python train.py --model="encoder-decoder audio transcriber" --train_examples=26041 --spec_augment=false --win_length=400 --encoder_norm_position="sandwich" --encoder_num_experts=16 --encoder_slots_per_expert=1 --encoder_subsampling=4 --decoder_width=384 --decoder_mlp_ratio=4 --decoder_fused_qkv=true --decoder_positions="rope" --decoder_connector="linear" --final_lr_fraction=0.01 --weight_decay=0.01
Rows from block 2 of the audio encoder, named by matrix and row number. Rows with one number belong to one attention dimension. Each number is 128 + 32 x the weight over its row's rms, rounded and kept within 0 to 255. All counts start at 0. Numbers have three digits each. After the name is the row's rms in percent of the matrix's.
# q: attention query, key and value (stacked) (encoder.blocks.2.attn.qkv.weight, 768x256, the q third), inputs 0-85
# k: attention query, key and value (stacked) (encoder.blocks.2.attn.qkv.weight, 768x256, the k third), inputs 0-85
q.69 107:146160123128126126147131131120165108180138136180076104155128128137102064172165103092077082035101069135129119173137115124110146109096179075163090121143096137174156133099118119184150087125129119101092112131119095087142118105072116155120110159122188104116141139
k.69 105:111071126073174156155161083192115144163100146139134148192144106158083127113121029081153230110129147156149100152094106125135183109133143136127137150161115129091152169121116084106094136148136115138117110076092136102146108085116150105144084113172136148129115120
q.70 102:130128135100175117142137118153122152129159141107212091079116077141114152106125159141143140119115100090132111149119088117137192112081137219102110098112165120162163157102176159172125177130104151083172154150132125096181113132128138113090087174110146174125069130
k.70 100:149211119133093098128122180128125147079127115063114109123096118103089128132123083106087116137117135125109076065139043117128098116112102108216158128127146095134148090151100114092135129147168144112177077089148112127181154111129104107103145136100117169094105133
q.71 097:142195124118135133211146140129129196157142109175175071122126167117061109140166085061147079159111129095149144102052130112128132154122105137145161135091143138131158152117130044101142083148167129135148084130167134152101121115209123150068174176122165150143084117
k.71 100:173137140095171130090203155096111085182082104098141101136074103118126172150174162125131173159142126149161158107165125125112110125154117106091159147157072106057154129176184107073153142132162150157107132133129161191129180142121103102064056172087132180149088132
q.72 091:090090123073099150099177154167152084095130134109115120158199184106146185082133123160182127155165110083113073182075083146150130057160189128152111128156157085167154164133159144219127090099079157175131118151152165135115142149156163111125076143027071108120127117
k.72 097:129196143114070075106107139121148124096138161133119157121180150094173196122116079094085180117106171173091158131074121152085086144122038124136158101149132190173172159171110114128107113103162124131100063103145159137129073139064138107087147125181146111087118134
q.73 086:119093030152114112150209145138124089159097121073130123130163148108084165098086115179149168117108127108150201148139109132115123093085181127132108083126145130120169167075146174148100161140132144149157141156119132183132129201114117070164134179116068135136128110
k.73 086:124106103162124139119213078147133138163105136143163157124104122191111188119103117114105123109133127115099133098151162190068130169102073123106097174156167136186120119152153071104146120122151095164081132153186109058094170128072155112136164121089176117116080170
q.74 086:095154146183047150105098137116139135125113106113113163159110116163153149162090097090124195156132094166073092102176169137058127125145104084136139099136185126141110069117084071110134133120106177084077099090122137140129164111083115092098195105119130115084114117
k.74 082:145115085079231125148117113137108141122156119079163138142142162086127115124157114152180087101148114088136148147122114147206081082144116195159155115084112124097107127110089089145181116097081116118176150167165099170091100105144086129117124123089119112137105091
q.75 085:184111172108124148098126111088125097133087153138065120124099141107118064123141135088063139068100180164115129113115094116143110148084144056132078091119101155101123083072096119110136129099159124135125071168182130085145088072180109127137084168121168123149101110
k.75 088:126101153174120114105104140146144118121138171097166149088106166115037104148141124135143198117166136098103079138157097137138159129136156159126098131131147126102147130026121124165179132094103238160060107170143136136195154154160106135146108092170079086158148099
q.76 087:134161138129193104094071064106145164060131145143147130110167135108135196129116164117116094115158139102058099139128137144055170127123151106118160157104159074107164083090123147148129112158145076111149119119144138114150163160108142113114107126132143101117153105
k.76 085:116124177178113151129087186105035135097149137125115103082104142185159132171124128138181143141102158105128154090097186090110132095169199112178119105130099147125134150146129143125120143075113130138161127157198169166172117100100184077155132109127138111133146188
q.77 080:127139084082114091154122177140131109118090117135070199147150205148142115129151178134154139080154201129076097136084099059164135125174120116124088122126111198129155124169083127071128101139138126136068105092133126146134169168135156134153082057109144192116100160
k.77 087:109135150136097126064136140200101119124154153147141075099097145158118114103110094151179117111089164152139102104197100110174113162168236113106170112148095112178113131124025102124073121158132151160098121162144146144154103091113153145197138066180097176087153096
q.78 091:142165143168117123108164126097109198118104133117173132115104136130106132138148086141122125195132127129155148169095074149175182147066099134153127093095169144149113182211119103136112139131137190121110132171096125161142107058185160134098112097124135135049102096
k.78 100:191156128086150125121151176117105081127190097099113073148172152128127141129196138109098051180104104080129119132159154108093107132094107100120139069140164187073155173164128078091116117162159122110095142107096114130148079164089066139075133133142113138153143120
q.79 073:149107141110129142126123118155128164163152102141160096153151207067094110091089134125148153141135163142164160184116103136096210146111089099138068127157146106158117113112062154094107115115158165222121108102154126179132102159118118119118112142165140161090149092
k.79 071:161118154104139142104138151089101092149141126089176128211122142147096124122168104174145095121136116159109146108132105112128135101163119152153131130124061086065146117117059125152114090090121136165082086166143169104122088118126170136129176162149112188136104124
q.80 115:059139084152098109111147130180150127125084137108129051182092103146131088150153121103129141092103136073086157081169155073134079125125086152132108174100156148142132112111064103227129125141143160091142194175139136103140102177127115113079098102118155123168153071
k.80 112:123126121135097131121144118146154121161172124133171132115098117157196126149134106138143174122139132111153087120175226188148155119110153125083138122122091106076129183127160114154113143139106113123100137164133174112019153158098138124104125128115115088114195138
q.81 112:095169119104064098175141120177111127094134135087087190100114132145099109113147066128120138115128099161158168143101172083098128108184104089125104159078126138119137153097176200131143095101115122198112153140095116143114095146133160092129166175112135149142064143
k.81 104:158093151185133129155132098143111163162184234130134133057135096140105125149109106166158114101177109127103110150092140179053093111151120062087125084205125127100115116167141135150148129145119133105151195144170116118105176122187061121113102106130137158112158158
q.82 114:101154120117117120069166128099190128152124128098097142084137170138046138093146090171111163099058104124133067138166150130068134151144135157145090110133093152116125143112103062110139157126115141132178100119184107149088111138141136174147177054147200088117161142
k.82 103:117117120113154074143144118096132189082116108094145137134100155110193176100061128146100095133144092105160196157162179127112178136136137148150143127098123131107123082126141120156150170122185109125131115084094163163176144097175128126125108174140167084161102120
q.83 113:150133100137097113085132188181116138125077089131112113167200123137114173124120186090135121127144105063129129112129150102130173168099141173170079158101139098150149166095087119199107135159105117143127112163181106141116148101190175154105180144154126142163152201
k.83 120:095172099110148124160173137142109089147193154084186152135092106149138203091119121182138126131140081070170142105090108129083126094106132116143097182165162097155185210090155158191128138098116092145075116190151097120104073162200154100116074137114114149070076155
q.84 108:135128146140077179166085102072129157113101113173118147116134141190148155106127130128122117136090108127113129068166087119141071123077154118166115145163134137098166131092120091188137154164120096129211104103121108121064066092121154157136133120082092149085133222
k.84 109:132134148078109100120147111115082148121143128094163103085156152119138134103164070106074060163114188110140147110122049093176167188085155139054100161101164148082148177146082107170119145189055179137117187098124176097109069075187146145162145110158089080133128186
q.85 110:069125143165082077132071142148150115179083160121103104097060163184115117144114129087107132157192084104091101154077108105106110119131138135174090100144120143111160107146096089201162121185104103110077161127122132095106135134137133108204221133189098190067125096
k.85 097:095142099169092065130135134183088095133148143114138090145129114148156121091116160089134116136178096126140173137062101095184071095089081118090138141191096098144119139026073107122145093172107125122104122106111110120153121106111137105173114073182151107139168099
q.86 109:131101095139119087108146121162132034123076117157124182165136117100153152142100128159134062135163085162138138122193092106158163137132088121147126135106121112138165108121151127125147156143139099160132132110151144130084098105174054187153087128099113093134127092
k.86 101:108170128173100139116152118101138069129157129136090126136072124101185135104159106105149147106111201131156172094090156121130146121095135118158162123068142080104088140139076127084142085150095177121122136131218105196132138131147104164178139122153155238154105099
q.87 091:130080218116162136066156151196099110136112127144155148083134122149130152067127173179148165151162171124050099154081106149125151137092198103140081129101163137182133140101128086151103100102178131142136131124121162157139091095054100137106067127112100159159083073
k.87 093:149146151106117096191086095155122115181156107178162099095118210108117130160051150097067114125134152095155099141131116117098163101160110076167108102131110167124087148118072088132125129068166148178108145126172176107175067128104124159092127106095099127072118162
q.88 099:141152130154114092190137122125154152107164108094123115186132073144128205137064121108166061106102156120146147105154143117120100105146140162158122147142118094129169085069068140134176133163131067153088136118126127118166117144133088161098130196231082087084145142
k.88 098:106065113100058163112134154167114126153141121089102140165105120150185089151118131118165096115092178162140151084213146109071158134153094123166144105118103144075139085118107140088068073087112111169153121095179145155070119132124127130160164126102129102106073147
q.89 084:125117118109133139109104137116080128066126100095099103092127071082098136181118139142154150051079094138115110112144164111142059104133116136098148121129118099133167165139122138106098183094187087131148190136109105140124136096168092084126104161136125097143129162
k.89 088:125062092137090149117186155082112149115079159093151168104192158164110102176148078101099072147122115160143140150170155102160164070089175203151159185119137147166118097125070118199106135157129117116100111136117180195156125101176118210129105083085141118079135118
q.90 076:140150103169143129129129108155160161110108080178106198160077143087086139138152174122167125111123081124124089119107139172147141102131100129062136102105129109064171141196170092055084117156169096144110143095135168145069134153120124157122106095166129083113125171
k.90 076:127123161165115150096171118137165122150102135106140110081175085128168140173149145184116140141119119146159087120211159099179104115149134123111132148152083079134158094125081160161174067193100187143091127089094107137150112081154139133147084156129116167132158174
q.91 086:125103071117168161115158199152162160090168166148085133160104119118148084083155140155150116127065152121135085112055122126187134108148082095160108127172075119100141103131117117170144115106127104190163114170136137080045108089155105163104125124106152157131155132
k.91 081:144082139193083098143061118114179158106114098104126211196143182071054144157164098160102120128118181101109098161135081175096159154099124139124105123095180133067175107125099075138144077118167157198142148083105132145091126138131091132100136110077137053151096091
q.92 092:133128176172121104145230108115090113108129109136129174148133081131201150153147052101081125133126144079158150094176115143143118167149148144100147163097121109085041098158101198124123134111148131105160092132064142073089116128169100146160100086124147135112165165
k.92 089:121150143157158090160160159117101166107137149162164077152094126122198154149171141121120073091128195077158056176183133133136073176071150117123119084091222117145045190131107111126158108150128131103064129123101138174094156125155070162137120109169152162154074141
q.93 087:155136149122161116070027104121145182119155146088107074148135094093151156113132117119068161164116142181125146139123134109129166158083163162109153072142179119137139129146161183101126135158174086121097169170123173133053147112175111101151141136079127069154158098
k.93 081:138123128183144103100120152098128155100112168171081148132130132063132138143118146075193124159111116135139127142088160125099153080138115127154063132074181123173153151178146130161133119147101090137148168170076152043171134127122114119043133126113152063126091123
q.94 085:073085084085148137061105177119110124207178170124078092103126123114096119134133181124122165154154170183143139157126148068161106114109118090154086125190116103146166131133147150137136080143106117167230172117145117104097112184143147123136123118129175135166124170
k.94 084:176093127132169134137123072111159135124075127116201202203100163137083139129126101123109129179152114153094146111104070195103151113149099159088152131094126074131093057134117157195184110172115105182147089141072164115148116115119071120105116098127133053125126161
q.95 099:137104149107166023121127095139127122159133134104153113132160120125151164120163195099119170165144148102122112172109214107106125114104167151068142118120133150144153127074151167146151095154144113126083170089110133155074138186161093112129125122076095115195160157
k.95 093:149086183096118177107122124127165095140141198145101148112125118061169123154117114122130121158137101135153106127123164080066141137134138145144091117124103120160103198135100131168152131128114091083114137130099145059158192108083122139123112146071129099070088132
q.96 113:066135142113121109184140166124142106114184107148101169137128205131139125126114104131155129184171111142106132145101135163215115121121141157089131147160124131127106112116084126136128164113137124191134128183078099119083106121112160177055133133148087150099091110
k.96 125:085145162111120134107117171094145147110119105066117147126156143114126137147163099103090123147085145068104055116138164142072070109132119093080151146108174102093046141177115111166082131124157098134215090127154091125111126160126175129093068150143105148112113144
q.97 115:072159110090092131139153126142155130147129120152094140150171113154140086090159173171132074158174116158117129180102114103155138155146066110146115141104114105129097095146162176100121072131147091085122127098111119151117141192168136158175077155174064114118081131
k.97 108:082118115121164113129142152107152157143107127114133098156038150144175122092151055089111223105133145184111128138123138136153122144146081120180108146107092110123185153141119125148152109157081112093125092148144147156092077137090136100088109157102140127181093142
q.98 108:192153185119121134135113134131142162095145121136089092135160076095177146158153122139155130129115169106113157151159115119148101153119150063125122105124134066139088116160133178145180082098088118147159131131134150108119133132144103149147142103098125094130118123
k.98 105:129098140151122100126112114059170150164126121187113115139116143117135134161094140114159140101116162164124124130072088142142160137154102117118170095106142167086123148103112130189047081108100130082161128116099134137142092178146130167082155111122090118057141128
q.99 109:132111097107113114126173105132152137088121162082155151143157153151091066092109134138080129083080118191143153147137134092134117153124148129134168071112090094109114177116111120184073082126131133111164142160127113128130161117129148151142123117153109108130125139
k.99 118:105150142106096152142189137169021159181135093123114135180062134170144124106166088168155056083151127126185167149139178140096130091095167120150130093150120118095128141114100166150088132068112197088122121197130133150151137134111135109132114112166163136170121088
q.100 114:141131085123135145155131143099135127133082163125172115133116161168033182096116149145110117094175114151142071140129149066096156112132143171140154089168150112084150123111094148094155107144177123107121066033142137114080192089127138118207138130101110145084120116
k.100 116:125177145214070121120149165113124102171102150188134128121134086141188122118171120164132127134139134095100140143176140142172120156124098131158110157160103130154123159109139136142169153143124122159085158076167119120131110092161122096167107102143179107134185110
q.101 105:081141077154139144113189143082187140122130101095082145130125170088128122121140134162184157062107125134171151155196118110144106129135133102128143133091148173159164212071131094123142116146116114106153143164148127109164087102134093114173139155141095114113144110
k.101 102:191178128090148126138109140085155167147129131121161136159114116126118173111159090054122158123103123155090136158134119094095133126105142156114090118144165109145148168166138135103115110208109055166108112140121130108136073165123088099184144166171127140135123134
q.102 115:140085125116120086120112156100124083097108174122126093104139101046109076156111072132101063128085111119121088103169065144144115078110099118122142121091084133184130151114122159171162113130120133166070110160154128169115105093167138142106114093134156128089183086
k.102 107:158198148140085115153121092134132120146162149157138138134084116181133132138201190114147089135127111126130115104166146140087079140104094096191150114107132143126117093179149138109079146206097139144121061159099129101137149171096103174153098162148157122120146088
q.103 107:220116141204135160095078077134144142142101118184125147167083125170117177129081122132148169162141127136088113176152177127167174159120144149117114132100127134196124123114100135126035127140159117142098111104177106098128141110073117088130087158114135175178117135
k.103 094:091073135129101186103062069116123104143096125155144189153092125087131105156161097093043101138145131130132108157113114135125165132124130139150174078144162158130160137128123061173062134108161157136112117140119065184054119083121095102134169117133132142096131117
q.104 095:110124140166106183161109147164122182110170186104118152142137144112196134146137135107113129120128148166160103128163223156191135139151104150074141122162122126077136066137130169078084154119133115129128027093185110106162146103130150116148118115227104135127109146
k.104 093:118120038140169157110144165098085171169143139171135140085088083103145180167165151128159139143124060127170076109155068128104164116138127131107126118134108132145107153122171115042102126138122038146103107078128109164079088130149106149139083110179142142163057081
q.105 087:096138104127081060172097038131164102176158117108122134094129169136161144144099103141139128137108103124158134100193171116135092089127118156142210172110169165120159159097093137170129143136099110138123102079123111106139115116118103076092159102163062116162148101
k.105 090:118126147129132144161126133183147085163133171144112059174075135157122158160179119153144118135107119139122169145164099091117098112145153113105093082092132133131094077119079052123180160130119153143143097117084174110113112113118123121156085103090143119171143108
q.106 083:117187109171117180109143148195104119136142114134120128135087177161105143105066169115128102217115137119132092148166122163147109040138164126200091098152153111059133118170093098144143145135090151117137109190112137091104081095175178164103144145106089131086143165
k.106 086:094148121109149131079149170152084107147125192157100127127100141165080096145124083123149153088120192159120210214141159121117096141117123115111042162091147141123047131132091149102151185170109117136153133169159161167118093167161122080098122151073164163096068111
q.107 082:100083139127134145078112075146114156113183104155084127072121143160145174153157154152181142189111119114099115181094109124112097114150124156083130062175190062138158121085141110092136151127159152148105161079107161110142132136092127157123114090081123146082172170
k.107 078:079100045156110115106112109097122078047143141125137129146107146172202089184146136116170086148132148126136142130101128120138108156153138154120099102188144087116165093153175087139174113157105119124107124152087141158068159158142132145088189163092145097122172127
q.108 113:144153200112174160108075072105126096149139155176061103105174120166182148168102105157196099118081120092137172108163137095143130149123166145127114095161116075127064131161060120156092126096152164087092137111137127151124120154158165141129135104128157125119107083
k.108 098:122178091164172130122156122083184105125120112094172148142082160112127101102137200153090160141129117125113131095104127111126111127125152129128153141181122132128056188160137173109173194138089123115123096145078167141110132131146141127130104179179127121177089095
q.109 085:128087125145131128151173162182106134168133131181140083172125097141127123149119123084177176112118157132142149167171116152122164132080084111089134117103129148119192138167101140186053132142115166179165161155197117121153092125115076135173079142094135103109097126
k.109 088:105154105132129099103084130201058122133119196108128101144155122107195160167168135120097145093095123228119092115099120157119163125114189124178196128101140120113134184080099128134031094128107121110132110061105137145117096111145082096138140094136133183098088136
q.110 090:144123127113152130091159104105133118155207107116160139119132153140146119150090122121078142103122160100118181147138133070120103147138189082156135087119138081105130111163112061112117123080072136107073113102138165127087205149130193194170094153125110137207129075
k.110 086:128218052088139085129144116105122100211142110131120102089156140094184111134169149144131132203163161040150106154113164133136155130109130167149137158165130151177118148140109173051128165076139089101134161169142103117148132145168115076141163133107157172135113130
q.111 093:127145162161135095116135211171099072128133111121130131113145119176087161123100183133070119094144136125119106077060122178127136133152122098123044140120078150117154091178147108135129118184103122100152121181129139123125151141080134073102132210152156091103131131
k.111 092:156161062093155163100170122137107110167129090099131114098163089103113172100133169176124110136091117186118183184130157096099107131089115120143151154147164164120147172127147158137073197182116149049130120102150128138116109095149168115102184066132143151106138220
q.112 115:172155123115133141108148207124040148144103124118096112124114136121172098154168134120172154069113176137113101113093127107110105117164181121083075141092101129134122088120093132081118164114161159070121153141123116124143118173114154159121030148167098169116139154
k.112 101:128132077149180133175179085141053100129111130159140187062131094140112154125124133082151090211153126174093061131134125128145089083170137071162130171098055084073112113081082136124110159112115118148173108092157116175159163151127145106107156194131114159138181077
q.113 106:091165159090153158170155121129163142143069151143097161162150102149061087135205125166112134152095130155112108085145158126144123117142121099199106106184086117061147160149131159134108166121085152128090143124170121124142176117120133159169152134147155141153134169
k.113 113:162099112126104160145092111056169137153086161106073143090170087144133117180140101099129132110094156143128104095129113160143109174130127090182141163130174185111120083143078127070135149149172166116101142117140128096129121078135112152114157117127153108115179100
q.114 116:156137088159101113083097178157161113149155014167093147057151092134151182183153102127136187137141088106150173122097147103123160137120117148155097097130082131109098140133136101099131161080121182101139136132122183114089147094148129162195118144191119150120178099
k.114 117:083171126057121122170129107150118148150084123133136081080125152099115142105136118068090134077113112109159159173128073106122116107100124106086116127210137132142166162198116144080129115148146173113146120092131078156173081148104115127115107040103173189137152141
q.115 112:203101145079144163153135175151111174069095122119158128132144091099116122140133081116132175133147124124127102081133174142097090134160124106025122118109167174162105149184142075082092141143175109176185139096145092148172088176136097105135179131149076084193098106
k.115 104:126160075124170139111144137077139145179109135084111076093096125133100116134125135105161202139130188113095155094107165095053124152085133104102091133092124126069123092141102094099103110138144129102120140126154165138124100140173113090091155115172144141152144116
q.116 110:111135153122081127125112124146088106141161085103135116094082068144182119164151092111170103132107167100145162095112219153135106148136137145107133110095163144218140136097149128160112109121157147151113134155144096076109156109143096102134135095101172167116174058
k.116 111:148134165122161105183116090154135093124154130127147100117108100078123155116137146174082133102133094177125151099152122142094117163117081111108163098085125127137108162148086161155120156061139151144133192124130161095163188145068159106121115101156203094147146163
q.117 106:090111135087136103090158142101168146093113138086140084137158123154145130101201165155150054119041117099173137112099116087129139120133094125086140141140149194108138131105130105124135107146124089106166192117184107160132100143137134107127132080135121113163127107
k.117 122:075121084138101108101136107132148134094153132125103099195112106100146119135138160109151096096073115141131164062178161062154112133116125099066074139174202103090179159144062122118160117050098153143165155152151105158160105164185121078162209153145146144104090118
q.118 106:143161168108096139170054124130099142121178101155149124100094104106083071148092118158104138135137097143128079116097114141133096089120110085146103089097125181130089131110102139150093177119156181084096088091095094155114129110132118150092115139122088170154103118
k.118 104:092099118072111098075101136149234102104119137186116132162103183140205128146116121139103071129174093179199175138134105221203106140126166174103057102116126135136170107114161151097130116129097090168158174162159177100088171143135123164150097169134112098126110138
q.119 096:072139155085119107158187137168105112124103122061146132143050130078157120111096125146119129065119182129164150086113040170108149096087136141139186097050084159086144090210116110137144120125140128121199156171166093112173129134116123144134153145098137168149131105
k.119 092:117174144173075189134149145129114129106130118108110201130130127183106142136121135137121106092104150164086110145108117116063095112090144134130156162116113130126130188150069074146119129155171190145080081075129164153156129119097173110121121124144120119127164115
q.120 097:103128127123162157129114121107099128064075122173110128126096084101113134146151148129146124129205105107135134144145091115140105070091114129143139153094129153144110186126131145112122112153172148165149174162170194150166070154144121128212164128084123122113149115
k.120 090:121152141142137126119104141059185084122219163086125116131189118126155091099113088096167120168140059099120149093138129139122129124076083132150118107085135178107101123089133184160079132196133160152112096153119156143132158115122151160119176126155086178090148066
q.121 096:137098119106076096181169090136107089154139167121138089151116054148125139126064147176181136072124167198173114076102187110143109162153142140127130135131086113166149151106148127176152115108122152069134152091172151176133136084079121077101124169167120080164117164
k.121 099:166204105079128101102144086123173127152117164168132105110098117192185068155085139152147124109144079136153134099177146139102171110079117097126157107145125115165111189075093101150091148126106071122123119085093126091110143153184108139171163102144138122125090212
q.122 098:174148163124176176106132135168102123110149124177165092091144104111112094118098095132110127127121133118129116111155061096098174170116096037123079140110101132091119142058164066117073124164159152144165060147197123143079150077104150120104148161177182168104085083
k.122 092:086057116090151134151091078129135118134096138105181116124157142162077111160097168111120121112154132162038130125139161145134116141150143177170147102089165128151141081155160180087107137097094166081145129156086134161149148145157135087119100162182073124148132149
q.123 081:133067108088134064122163137130141109128085122127119116138092141074132099105150090168175104090171099139103089105173135157105177095119154194086122048103161094136126182078125133122127089174109090177155155078099130098134193102083114147185171070137105117064091131
k.123 084:120079139138136136146086170119137140065163131164104125139099132104140136115142131170108118140081162129180108147212099089135152100143100133169125137148090167178100095136093098188102060184062136125124086122133104156063092111047118172075100158113157065189151162
q.124 088:134116145143128094091155189099112145088097110097106120123159119153078112127187097158138070204096134123106114112042129127164082125157102084124121145135101126174101108120228141138142142098169117156121138112169117111139129156137087138122091189104182166110136163
k.124 089:155087143104124103158158107063168153114160122127074141117090114102124165080129104135127115156160119065157084143125127163160144170107077168148125134191215111084176152119108147113166062132134170114131147085178169178170117070143150143127126156164117099157129140
q.125 093:102210101132142174126152205186100120062108090129135146180118179169108125078112148123180135134172124126135102132162140143117158021121119096135081116083159126096140126157130158093150136127198101126140143170164139129139113117125149139145069137088059131085123115
k.125 086:144128120149150099151071162118180150128144145197114164124165131118097047133118108087146137131130137113123158214144122136103166124126147037106128118129197092113079110104108128132093174065191111208096132171089136171161123129122107086147100126103145149164010146
q.126 092:115054144182116165087184071129136162183140155168208138115111129149089156067071129137158150107153137075125135160163075121123151100115170138126140163131170129142107139100096109113118108198093124103139109110120101086147166102123176109144162168136166076152179128
k.126 094:136116157110181154134115061115150032082079162094114115147088136172100069168114115126114094126070091125147158168120154086178137106158133089154138104149087165163124078086159109114085110146059138110132148133079119140162097113140083137111163162114133100157146115
q.127 089:065144180126145084151153099079141156177124148124141112069174120098113155146148124128058183142165093126139104143095105132147028136126109184088173086183114107196152136136173168093083109096137160139135117068190139130137136164131086127105159085131133095145136194
k.127 089:129099082128123123072126177159111195151163120152143080116079120142163200127138152130158122158120114173198068157088134139127166147130168165133185161118071133103157135162190174099163107109135115151138126137167137121166125127146140185135135051144109129121144137
q.128 107:180141151130149114143109056150161156102109119119166123184177132066186147115127077125108140106139144083107163116102079092140091140152112134155163199126164154189118124127150121156157085115128221143102122167086134101134109106119116125170232123171125120109132142
k.128 126:117126143128096160118139134188129078129156091136125204164196083116162083119133057125160079216093118137134089107149091127135106106121168129135116098099098136136149060129132104096154110156121119094096155141108100116128168121167123119162154135093092098132132138
q.129 116:116149148131147107155076063147170081158093076121086104129176071125132150109099130139076146105092193077140103130127104105146156152068103090159143124127148102129100087176126101117091143117162134121126145127123113148102108142099124116149115100168117195116139134
k.129 113:140126133110112104130123124135112174172149132140112109089111175097111108178123107161090166023141111109161135141111206143095153097136117152045066112124129134145165169162120126107114138097167128139129076104120103108144097098117128140039111068142129128101192117
q.130 105:137124124099093103115086103162093153153173103127163139138151111118178103133087124162159150148088158091084176064191090150155142117129191121145140178124123115182109108167178149145115126110159176072131135106158179151156126093159085186108118124155132137142160129
k.130 114:150128102094127127110147137143062153095084128151108161138218156138205087096117139076164130182132105177122149148109115135160117093111178166125132080124108134128095102143092147099151118132093111105102088082140153076114128157171139209060219124156089118109146137
q.131 096:113109099155092086184114120111099128112124143093085147120188145160100150107132075187102123138062163101165108080132083136191166100127149153111172162120167108171125134188128144139163137150121195130122186188212139127128101135127125122073124097127139128166045147
k.131 101:177114116123125138106172172144177230138167088121109150090118124134165118109113106111099127165088127114133077122148109222208091093145153132145144158147155144136102105166137140100090174075140187138060085087114119078115087110111057096126206120111161097118110112
q.132 109:179120096096139119135134147080048108102111141188121086110118107130102075100146200120170150204145153151079177145142057188164113106152166082187120194167129113095148066122097152134141149128084170100165132129088087161146115115041151118106137159143163148068069154
k.132 111:178077122140150100076145117079174156144131068137130141157090108081208150158072121090176122216146117134148142130111082129129134083133141139102092127092113088136081112133062113107136102140138095144101128128150078096091123207151146145182191135130217119103104125
q.133 101:066107121151181067115101162148102083119107165126127105134123099143200114135126106169145129106189117152080139089138132111129149118159099092107075106171116158115055127104121112140128163111146100115193135150125124176157180088063161103142121116131172140138154093
k.133 107:174143129197091120138065137134133131171141095096104101162080069169139151155168162152123080183142105190094133090166104195139111129217188171159107056117122077094134083077132141158135152120133111144080135130113164103143181161124130133190136145195107092096101212
q.134 102:095145083091195091149189196134130069152134132180101123163100109149151126122093123139084105171121096099094083157130129083148143173167181148157143145109157138110109144110072120147109091178107142138085111079133101105096146201165121140091161113101136139128176178
k.134 108:086091146118059102123167098137126127170113132123079112152068123120097173111123128083098108146097080067185134138060144136160099148118158165163117115126128089112161142151164129163149133109200115148132094121081107094196073088083138112186145153111172089096084196
q.135 106:156117123091121172126115107125158154140158104117172114106174138176067162049157124167120136156132162117119083181169134169101154127145090110103067127157083158122174075136180155077115137132110062062106076068124133199121151108140137119130103150101147188160113109
k.135 103:123116188165147142126107154139118140170122157141101125088117129087156127114084110033125084149107138153093108194097150111179073158129170101131159133113122081127106111190150128152073108176154203120186167161160153110136102149139114154179149124115191156177119165
q.136 102:102122050125142131152165125077117138145104168101155129148133136128097124094112127105150179122123154232129140112111140150102061144088132159106087153135097105124147086095126164160119143078092141151154122151141092139140110118131117121126173105125072097117141096
k.136 106:140095139169187124130082094143104134137069180143112122116167107169138134128110148136152136116105101093167103148180172108131084115133093141174184121122129165105099121173152199181136094163100138110127175162171167105115164117146163119123128095110079097050095078
q.137 106:135131146123107095147144167181151153107172164111138149050082081176079158087154125172139099121154195128102135144134145112114127119201131110137122165159104109148138164135155088049143114107142132095149122095132150121133102125098128120127145084099110113184080112
k.137 109:121096103078167138150093128118138087075060085106093130172120145102199132119130123108137145148160101071135118175159126123138115130138181113123114150179135092087089112088110146068138138094136154148178093127133159172192088160150136143147056170129081139176083108
q.138 103:129155122150083038132152123139137145156126123128167137154140189093111130128122103224122197136145159164108116117114169127150152127119147055090154122156118129216140162096144126129135175160187146081138117127108169068152136105141135192074113114084170126115190125
k.138 106:117099145103122102123147176099082085119162073146069104099109134150141119158079099134161191112100160133163123133164092064144156127117132154140129148117088151045178094093133088106105102113074119160143110117097142160134191121150127160089111080104117175121143107
q.139 104:080137133127109140172134094076175127168149061131122145096139145141154173153141159143100140063143134118110150125114072124114084120162167104149075195063152104178129112121125121116170099090149125091136139131154165109118102109141106080081052176103137114122132148
k.139 104:090110170052108175079115075114090128111119151159109195171094127124116097122141142140153154142103172080136177156093136168099123154061119098158133161094098131099097113111180078197124113173094137083112128119144193143162134176202108113131122197057152168130084147
q.140 094:111120104181155108133126102122171159165170123128143107175148143095100130102108056121166107144096115149122093163119136127175172129142124112119098189175099171117082168051093149128092162151140121135159103092118130062139104126116120201168111111101104167120179129
k.140 092:117171106184073106129135118109134146119171111123093150113195152113132136121170155122141072151132189169154144088151152167143197119153170167120118168165083139125122141124114154138103109136142118101099125119081086121189090190186120139081127193086056109068109152
q.141 088:146166151114143185121141078113064090137061135161132109143097116146139187137153143161075104061098080089118089133212131142124104151089167109139125153126159106074069183118143104138096094124124099167091184118143165182112148103166060097073090104139114131085103138
k.141 093:104152126102162107144071130048144091113117175132096093128128174123100124149178144103086118069155111155111103120096103082134088145125112124109155143050147172182143153164073090141104168122135151125146105151190182116133125115112158157137194080075131189203100094
q.142 099:159139145116069128093141172183086139161140093167104200139057110185110114137136074056116141125128159079090169124109108192117143120150148090118124126167164150091137104106062121136159122151154156144085065092108083081120162249053126150125145140128147119134157168
k.142 092:131138095131177117133073135146092135124180104119163129118082151093124146143134120105150159123139196117184108190168131160136121166103161119162123111127155111109086130137127095116172102141125086110183167165086105131138130069057155119074110101137204111166185113
q.143 108:124106154107070184101117099137170081149124155125161186159151133139081133121127130105162091097106140041064161120081126187165103132129165140137096147166095211125154090119169115163163088124202103090102178161048166049157135120095107160156129127154093065093120154
k.143 100:121131125176138161148144171069096172150117163169135166123160110086139183156146088090095107126135112059081216124139106128155168159116129188105115113126083126087141151133123069066129107135157150081060138164177111136132127067172136196105056097197136124134140183